config.yaml
crop_scale_min: 0.5
arch: "resmlp"
optimizer: "adamw"
eps: 1e-08
Rows from block 3 of a small image classifier, named by matrix and row number. Rows with one number belong to one neuron. Each number is 128 + 32 x the weight over its row's rms, rounded and kept within 0 to 255. All counts start at 0. Numbers have three digits each. After the name is the row's rms in percent of the matrix's.
Before each neuron's rows are labels from the 100 images, of 14848, where the neuron reaches its highest value: "patch colour" is the nearest of a few named colours to the mean colour under the peak; "strongest on" is what is common among them. Only what is clearly more common there than usual is listed. The data: capsule endoscopy frames (Kvasir-Capsule). In brackets: how many of the 100.
# fc1: MLP up (model.blocks.3.mlp.fc1.weight, 1280x320), inputs 80-119
# fc2: MLP down (model.blocks.3.mlp.fc2.weight, 320x1280, transposed), outputs 80-119

patch colour: grey (26)
strongest on: finding: pylorus (45)
fc1.307 101:167124168148179186155095113086123136098109149075165113139118174146096143151142141125164078155157141093156086114115129160
fc2.307 109:080139128080106116135162166155120102112155101207126112125110098117122127082096133143151188153089139161139134168164199224

patch colour: orange (37)
strongest on: finding: ileocecal valve (95)
fc1.486 091:159122172121157176112105112139070141083124083192161071187114137117070089137122101102095103056107132120177148117128146137
fc2.486 089:159135177124169162087095034134145143151122181071058142093137115137095105108088093138101127153119149161123118147029142123

patch colour: grey (35)
strongest on: finding: ileocecal valve (40)
fc1.13 108:165142159116105160142182078093044096132107138150139078163104110142097106090050197119082087113198166179092151167121162095
fc2.13 097:058125088113133114123089202143175162136145105161132174138126166171151136126140125106155148130132138094156094109136146134

patch colour: black (40)
strongest on: finding: ileocecal valve (26)
fc1.444 096:156112142150098123101153099138116180100126106107134075149099097161139145133153125137199124066185122123134162077148115156
fc2.444 097:125125136133078137091139114130106182136143121063138114087146119142108108078109126216136155111103143097145149111121087196

patch colour: grey (33)
strongest on: finding: reduced mucosal view (26)
fc1.469 097:145134165125162055147142132124180105165130179100122168135114128112105108115193127162166155129153153164129129088080079115
fc2.469 099:098155139122166128100092124132177126081148133166098151125160085125103155124061084108106157151095082141079124099106139152

patch colour: orange (39)
strongest on: finding: ileocecal valve (41)
fc1.559 102:162136143110127150053141102136088166169145072122162109161143154139190121141092100121156123118129101118162164118129137182
fc2.559 102:148155045078077085116134160089121057106165151098111183141111156128122118126130141177136181138137156090107111159124135136

patch colour: grey (32)
strongest on: finding: pylorus (84)
fc1.39 103:154155101098082084079143156096158115120133102083101188152126123170182110140173136148166158161147168122122113139160096121
fc2.39 099:107092194163176172141112091096099090113154200151113118097124076110051119099020099128114081123137132133130170145043149160

patch colour: orange (32)
strongest on: finding: ileocecal valve (46); finding: blood fresh (32)
fc1.17 101:189134079107117116119123168107137104145173122112145068172129160138117203123112102106099031091121126121138161115127115109
fc2.17 098:114142177129161128134089117106151138169070111121146159128172175120110159120164129097167167126136064068190085102125116159

patch colour: grey (29)
strongest on: finding: ileocecal valve (63)
fc1.301 105:121129071093103133143164127114099137138112110108135124180181145142113181146080131085093037122129147136154082141153185119
fc2.301 098:170080185119133104134126093106153139147093079100118116088132102122109110185166128046162108124160121108119100169128100195

patch colour: orange (31)
strongest on: finding: ileocecal valve (29)
fc1.147 095:157163123077161125102112103163113108069114134127087098174146139149142128159097086132127143120092049140111150119135174114
fc2.147 087:126099180115110129169122120094122098135161171087118098117177118109117103160144153159169139103083091112179125127149129167

patch colour: black (53)
strongest on: finding: ileocecal valve (38)
fc1.10 099:189143138101101131105116123144122120118130153082149110166168146098105154158128134087055049124147132164202155126138159139
fc2.10 091:125233095166164063182084138100092139133149102148160152121076149157177085142133143173138143131111105124123062119144093109

patch colour: grey (25)
strongest on: finding: pylorus (25)
fc1.542 094:123133163096145135153038137125119124085096106153128135172160144152135124164139161142174129134120141130146112110134173170
fc2.542 088:113135127127114124174147111088092108184108141135112136103176082140134123179088152099094138183114099162013079143110080140

patch colour: orange (36)
strongest on: finding: ileocecal valve (36)
fc1.443 097:164111136096177184143156058139098165094082126120109135150118170157114166138121068076156102123118093165117150136142160138
fc2.443 085:172126180126169180156139065137110119154106157105174096158091185091131103184117108128102120122137086194138111115101138099

patch colour: grey (49)
strongest on: finding: ileocecal valve (41)
fc1.576 115:147139145113087113103203113127038162150101127111132115200147128162141183142127134131115128112193129112151091116175121092
fc2.576 117:177108124150135092132102135166152088128107112158141080132158175113177132109177126117160081150115100091147120163177130107

patch colour: black (46)
strongest on: finding: reduced mucosal view (34)
fc1.206 084:142134161154181146045128029152138118146092133123098095127103119131139124141161110145114141103102056091121122107110091139
fc2.206 086:151104120091117136121169118129095083180068133119134118137128093137099147100086111138109143159135195108060124176205179138

patch colour: black (27)
strongest on: finding: ileocecal valve (35)
fc1.737 102:156177092123123133127113123129140145115149142112135103159138124112118163185078165140121036126197139111150142139126104100
fc2.737 103:079139172139120157150151085184111160140079063189141154159150166125120090121123095079137157181105112162156118089113149202

patch colour: black (91)
strongest on: finding: ileocecal valve (33)
fc1.251 105:159124102095178100136109159101114111094117183110079089128146122136087175134115160099123066113090154081096114114159101124
fc2.251 104:117143120083080058107101146133132109101104116136155125101147132189149179146138093154194196093129130134132117096146145171

patch colour: orange (31)
strongest on: finding: ileocecal valve (39)
fc1.31 094:166176073122191117161125137105162143098121140117110089112074182124052168115096107087175044134116141106080103100141127130
fc2.31 082:144163134130159174111124127123100182132127088108169144116112114153171153158135148134110105099132080174122163081143114077

patch colour: black (68)
strongest on: finding: pylorus (26)
fc1.499 114:134131112068121119128141066127100141138146113108115164196100092118105151104132129146151136142122139151081181158116133113
fc2.499 116:143155131143105155114120149179198171109181107183140112132109073140110105175087055127137092138102136091119087109107098071

patch colour: black (26)
strongest on: finding: ileocecal valve (50)
fc1.368 097:180146088110179133201088142086130195134042115149139142151099141157109183172119140087138091121157125134103091060128118102
fc2.368 096:156113117128171139095090141087161090190109104058132154111091170109096117093128127098138076161158129068237198118152153128

patch colour: grey (41)
strongest on: finding: ileocecal valve (31)
fc1.516 104:137143109154129164052150070129141153089169203119075108110127133153113114125070104144157064081132146176096188139145113115
fc2.516 109:108139102198092100121135175111114119123127181165103120114140138164097172150129148117159110097101122100104136095136082098

patch colour: orange (47)
strongest on: finding: ileocecal valve (32)
fc1.211 108:163093137105195125086113109159109127144096122151057140153121201106137088111119109100090137100127100147158161112107235111
fc2.211 112:109142062126102117112110102132119168071095105094098184095140097191084115101135101088138127194099175165038104177144108160

patch colour: grey (38)
strongest on: finding: ileocecal valve (48)
fc1.173 108:143151152114140173167169124128079147102127104107102153150134094151095162114116167129126095122155134151116108121135161124
fc2.173 112:153135110092122094165069111124170102213122097125103097134136157100158153109171132112114092166184056106157118177131168125

patch colour: black (41)
strongest on: finding: ileocecal valve (74)
fc1.665 109:135127123085148145143047154104165101101063164177073074113157161118086143179109154155114148111082152071070122142139107116
fc2.665 101:119116116155106097092160075143082172182122097111161125127136103161106127111102153111134101159149099164114189134103131144

patch colour: pink (29)
strongest on: finding: ileocecal valve (61)
fc1.129 101:146141095125111140077158120072096092144132089127168088144109154138111123113081090095076108100155125103177170107195151151
fc2.129 103:175108151178175183122167077130079137105089132151136114152113115135125163165193147121117129115186102094121105100147106080

patch colour: grey (26)
strongest on: finding: pylorus (46)
fc1.352 117:117177109075144091101095127108157119105135088110116160143131172168128138131133138131159127163080150150156114111147174169
fc2.352 112:106123152098091111124090053130090073106098151159089060119119100122137122152028081115099138124136061112092121148130142175