Weights of a small image classifier.
Model: 32-pixel images, arch resmlp, norm rmsnorm, activation gelu, patch size [4, 4], layers 8, width 320.
Training: 18100 steps, batches of 256, held-out accuracy 98%.
Data: 42238 training examples, 109.7 epochs.
Rows from block 3, named by matrix and row number. Rows with one number belong to one neuron. Each number is 500 + 40 x the weight over its row's rms, rounded and kept within 0 to 999. All counts start at 0. Numbers have three digits each. After the name is the row's rms in percent of the matrix's.
# fc1: MLP up (model.blocks.3.mlp.fc1.weight, 1280x320), inputs 200-239
# fc2: MLP down (model.blocks.3.mlp.fc2.weight, 320x1280, transposed), outputs 200-239
fc1.847 092:477562501535452541505525500488560498441533452386532490541503538482487482501482468541451533503511513606529480444484541474
fc1.848 085:465494548530501465491520451504569465425516501516465521564556506525509475481481420456500501550533462474534487432510447490
fc1.849 111:473506439488499423575583497508565491438496503511445470432536523395459486533468422541482497558560527551513428491498490443
fc1.850 108:465508557474468513532468494528514500487470504428456534521499507528424503468392512542467487563526499531447496578530593436
fc1.851 091:514515526412535491542508441508516527420461551495480453508510514453473505492422396520449526478605476517523498572571452453
fc1.852 083:471418454506434449449523508604465496495533510469464450454518495536421430520481452426435458540511516520534536459492543558
fc1.853 100:493443475548521511524517453509506512531401591513520451519536535520393429490492491518505411550462511505493511528500442573
fc1.854 101:455473469483520524487525528509507424463508516470460457485516592494453437458523471565408488532439516537463450495443536516
fc1.855 095:472531566450579447525484512466432450473483456535451479522456496478521486517452472488458513496538471571523415524518568467
fc1.856 105:497486523480585463486590536534499538485529452436463458478487488410523466480481395476494476554525465588524490410463501498
fc1.857 105:457508433504476542540495511528597441497514530470476494488449577498470477465457515401510504499505479547478537519541480466
fc1.858 098:513481506531504493466463441522465468538520478542435538460576491490486477525526453593438497503463546467527483533433555521
fc1.859 085:481506512526575456464475462488482529504450395476478454521539478480453444472489406505400489477490491545543522453542516500
fc1.860 092:512433426409586504553525572554515482482527513470493497488487531437449495479458453578421469473550534553467465485462544516
fc1.861 107:470469491505486407539509459523505530471439479468462426512469469481474534551477497556441488466471551537473483505486500508
fc1.862 096:492515517527436474552512485477478498515457470534454483495543469458453498547510483540485510564470525497557433531404498433
fc1.863 114:471470444512487474452550511506527538478488469565541461497477426491537553497482484487523533529469471513530491429457541422
fc1.864 110:495538493513555491475495469520481537453471496490529478509526506499522483486457491410554509527527453512483533476508579490
fc1.865 108:523493441514503520475557486505535501473509551505481514479556538516469466466494494558413460551497528493501491519488549499
fc1.866 097:516594558569541446548526480506517573488466585492507484505554476452463583548485466467506498493508514542527485489540494549
fc1.867 105:535530525500536443503477492492569450437471522470464451437540496480489541524451415564482533501561430490532475469450494463
fc1.868 092:505482522501468434477484530539426450510547429549419513544497460449519535529508516496530566479487442478515467520404557466
fc1.869 097:468493465534519512533522463572505578454481535511464482466536488556426466406470456498426427551549571464557452507518435485
fc1.870 103:486493499549552428431497407592498546527448405442457467536478493524491501469498499504464514524447491536531498453448486543
fc1.871 103:534502463504530484520525486527569488493573475432516429485524512496519477516464470504489553470562544531454513501470505491
fc1.872 100:493477491436543464547476556472584480479541475440440554500475535429471540442381463482480549476578518504475553488551582506
fc1.873 087:570447414490518474520576557536462411465556528516489484486489465519551567540491493541513464505515570543577521486544500446
fc1.874 088:528493502476511462571553451497446496531455489491450510486517450543488472545409508524447410525489503515557515513508480557
fc1.875 096:491500500473479507518532496484570574529526480418481430454458465450462534456452438498461488517511546559474485486429568481
fc1.876 101:534518515489485419535529565489527540435515372509461493494510451422583571491459442532534523449525542532553472454517506466
fc1.877 108:500535506438487479492455462519575453500533495452495506522482505452520596470464480432532575444557513500500516500529458481
fc2.847 095:519460499512463530503447508518515459493526503578561468499478511506563502489481522406526462400493520511463514497552502499
fc2.848 089:449525451524387510581518489553530529536438508449539565476541510433487502527469518492441516449590538531479446537515540515
fc2.849 092:503555479474529544485498555462513534523537558471469483381539529503520424557475499529477505573511536463513467508493516547
fc2.850 111:491506514482483514539520513502496421487428544541526481468444480519503468525496495491559446445451515464456516497585496585
fc2.851 085:516520462503498505442403466519470497502498505489532542543557482492478495519503505490494458452510534515502444451536499585
fc2.852 075:550555599514538469483421486543499482501485510581517509477483500535524479569486490465545540501485477382438484501559518520
fc2.853 096:494440495487481512578425552474596528507544481438504510496455478448518529586479494501485473533575461522422500446514481473
fc2.854 099:480514472495488512535497476504492470561558472441497561492513473574508492509495493500516534459491465493558517495508517610
fc2.855 101:445457441486535444576509533496451460491466514502507554502445541554503481451487496521621520480514468423517466524526487511
fc2.856 110:533451470512454531473498469507538452508520553540564492543535520514530493456541500536538514453525484484479522521465491510
fc2.857 109:508486521451503470559450559525496547466481470519487464434467401538492504491453509438476525575552459465587510484518477429
fc2.858 099:455489529518567541484524465569402496518485532514533394448531496585498457595476498462475504506482491558585525553506516562
fc2.859 072:497531490522440450493543614497507460474520593562491510456508529437515443423542578462461543527478544478495483475451483518
fc2.860 089:497475486441512425493490418512470552497561553532524579513491484456529554484472451475440480530504429407519496456530494505
fc2.861 112:610493530488530502503403525541524495492569452486509565548531507509521471502477566416539533491481494442466488473555545502
fc2.862 097:474482470541493505500491507576500462567476506460523384421503403550512447540483505476506450457506525502434466466451469560
fc2.863 119:420473493542441490550522457490550456475564581517446463475507545502517460494466467587489506525521506496489486581563476468
fc2.864 104:453557431518451457489518555522531509501511525505489489506474502476567549513542483548541532448496550564525512481561550461
fc2.865 114:554441490540491432475466472546540481557567483448477438519512470466448536525422460482558477525431468504469522475543428495
fc2.866 105:504476506563500477528419533491484472549483441501500477467515503503474443462491470521464535486406563509555492471446507564
fc2.867 103:486516534583496470463498483586563502535489506414520493567504538503504494470487462489492543523439502509455552519521505551
fc2.868 103:494467494491504487571491459498513505438445571444511509495531511479494440553467449529416426543522550439515480485524427588
fc2.869 098:532456581555495478532488468474516466547451438461536506624511485562475483509625511562547491473442461545511499443396479504
fc2.870 108:535494569485498465546448480451536512504430473559516463521515477530455515497527554518603573481471464453465482485517475496
fc2.871 111:488534511465528543515541545506532504605573454468496480462490515486451466509460457503506530478529476535510496478491557526
fc2.872 109:482445463548521446557515512528515544478473526453570475489507450516488486565432544522444490521462528477417473423508546499
fc2.873 084:558499569536504412561460511513494519467479510443512520548503488439469456532499498445439460507544491486486546559515564615
fc2.874 086:424491533488419551481465542497551521521460560514460511540474522509511566544529504559525486554488482578459463451471500454
fc2.875 089:540471537541547522564519508483427534474460514523529438455529600474457478487475557456498477517562450517513556534529468470
fc2.876 099:467463510456501491509531481478501562531518560454551495480500529500507508523501476531391444530526544571482530578536529508
fc2.877 098:520533505555486495466460509529470493500545485497493508434552507496472438505492567517458458542487468508469503510468457495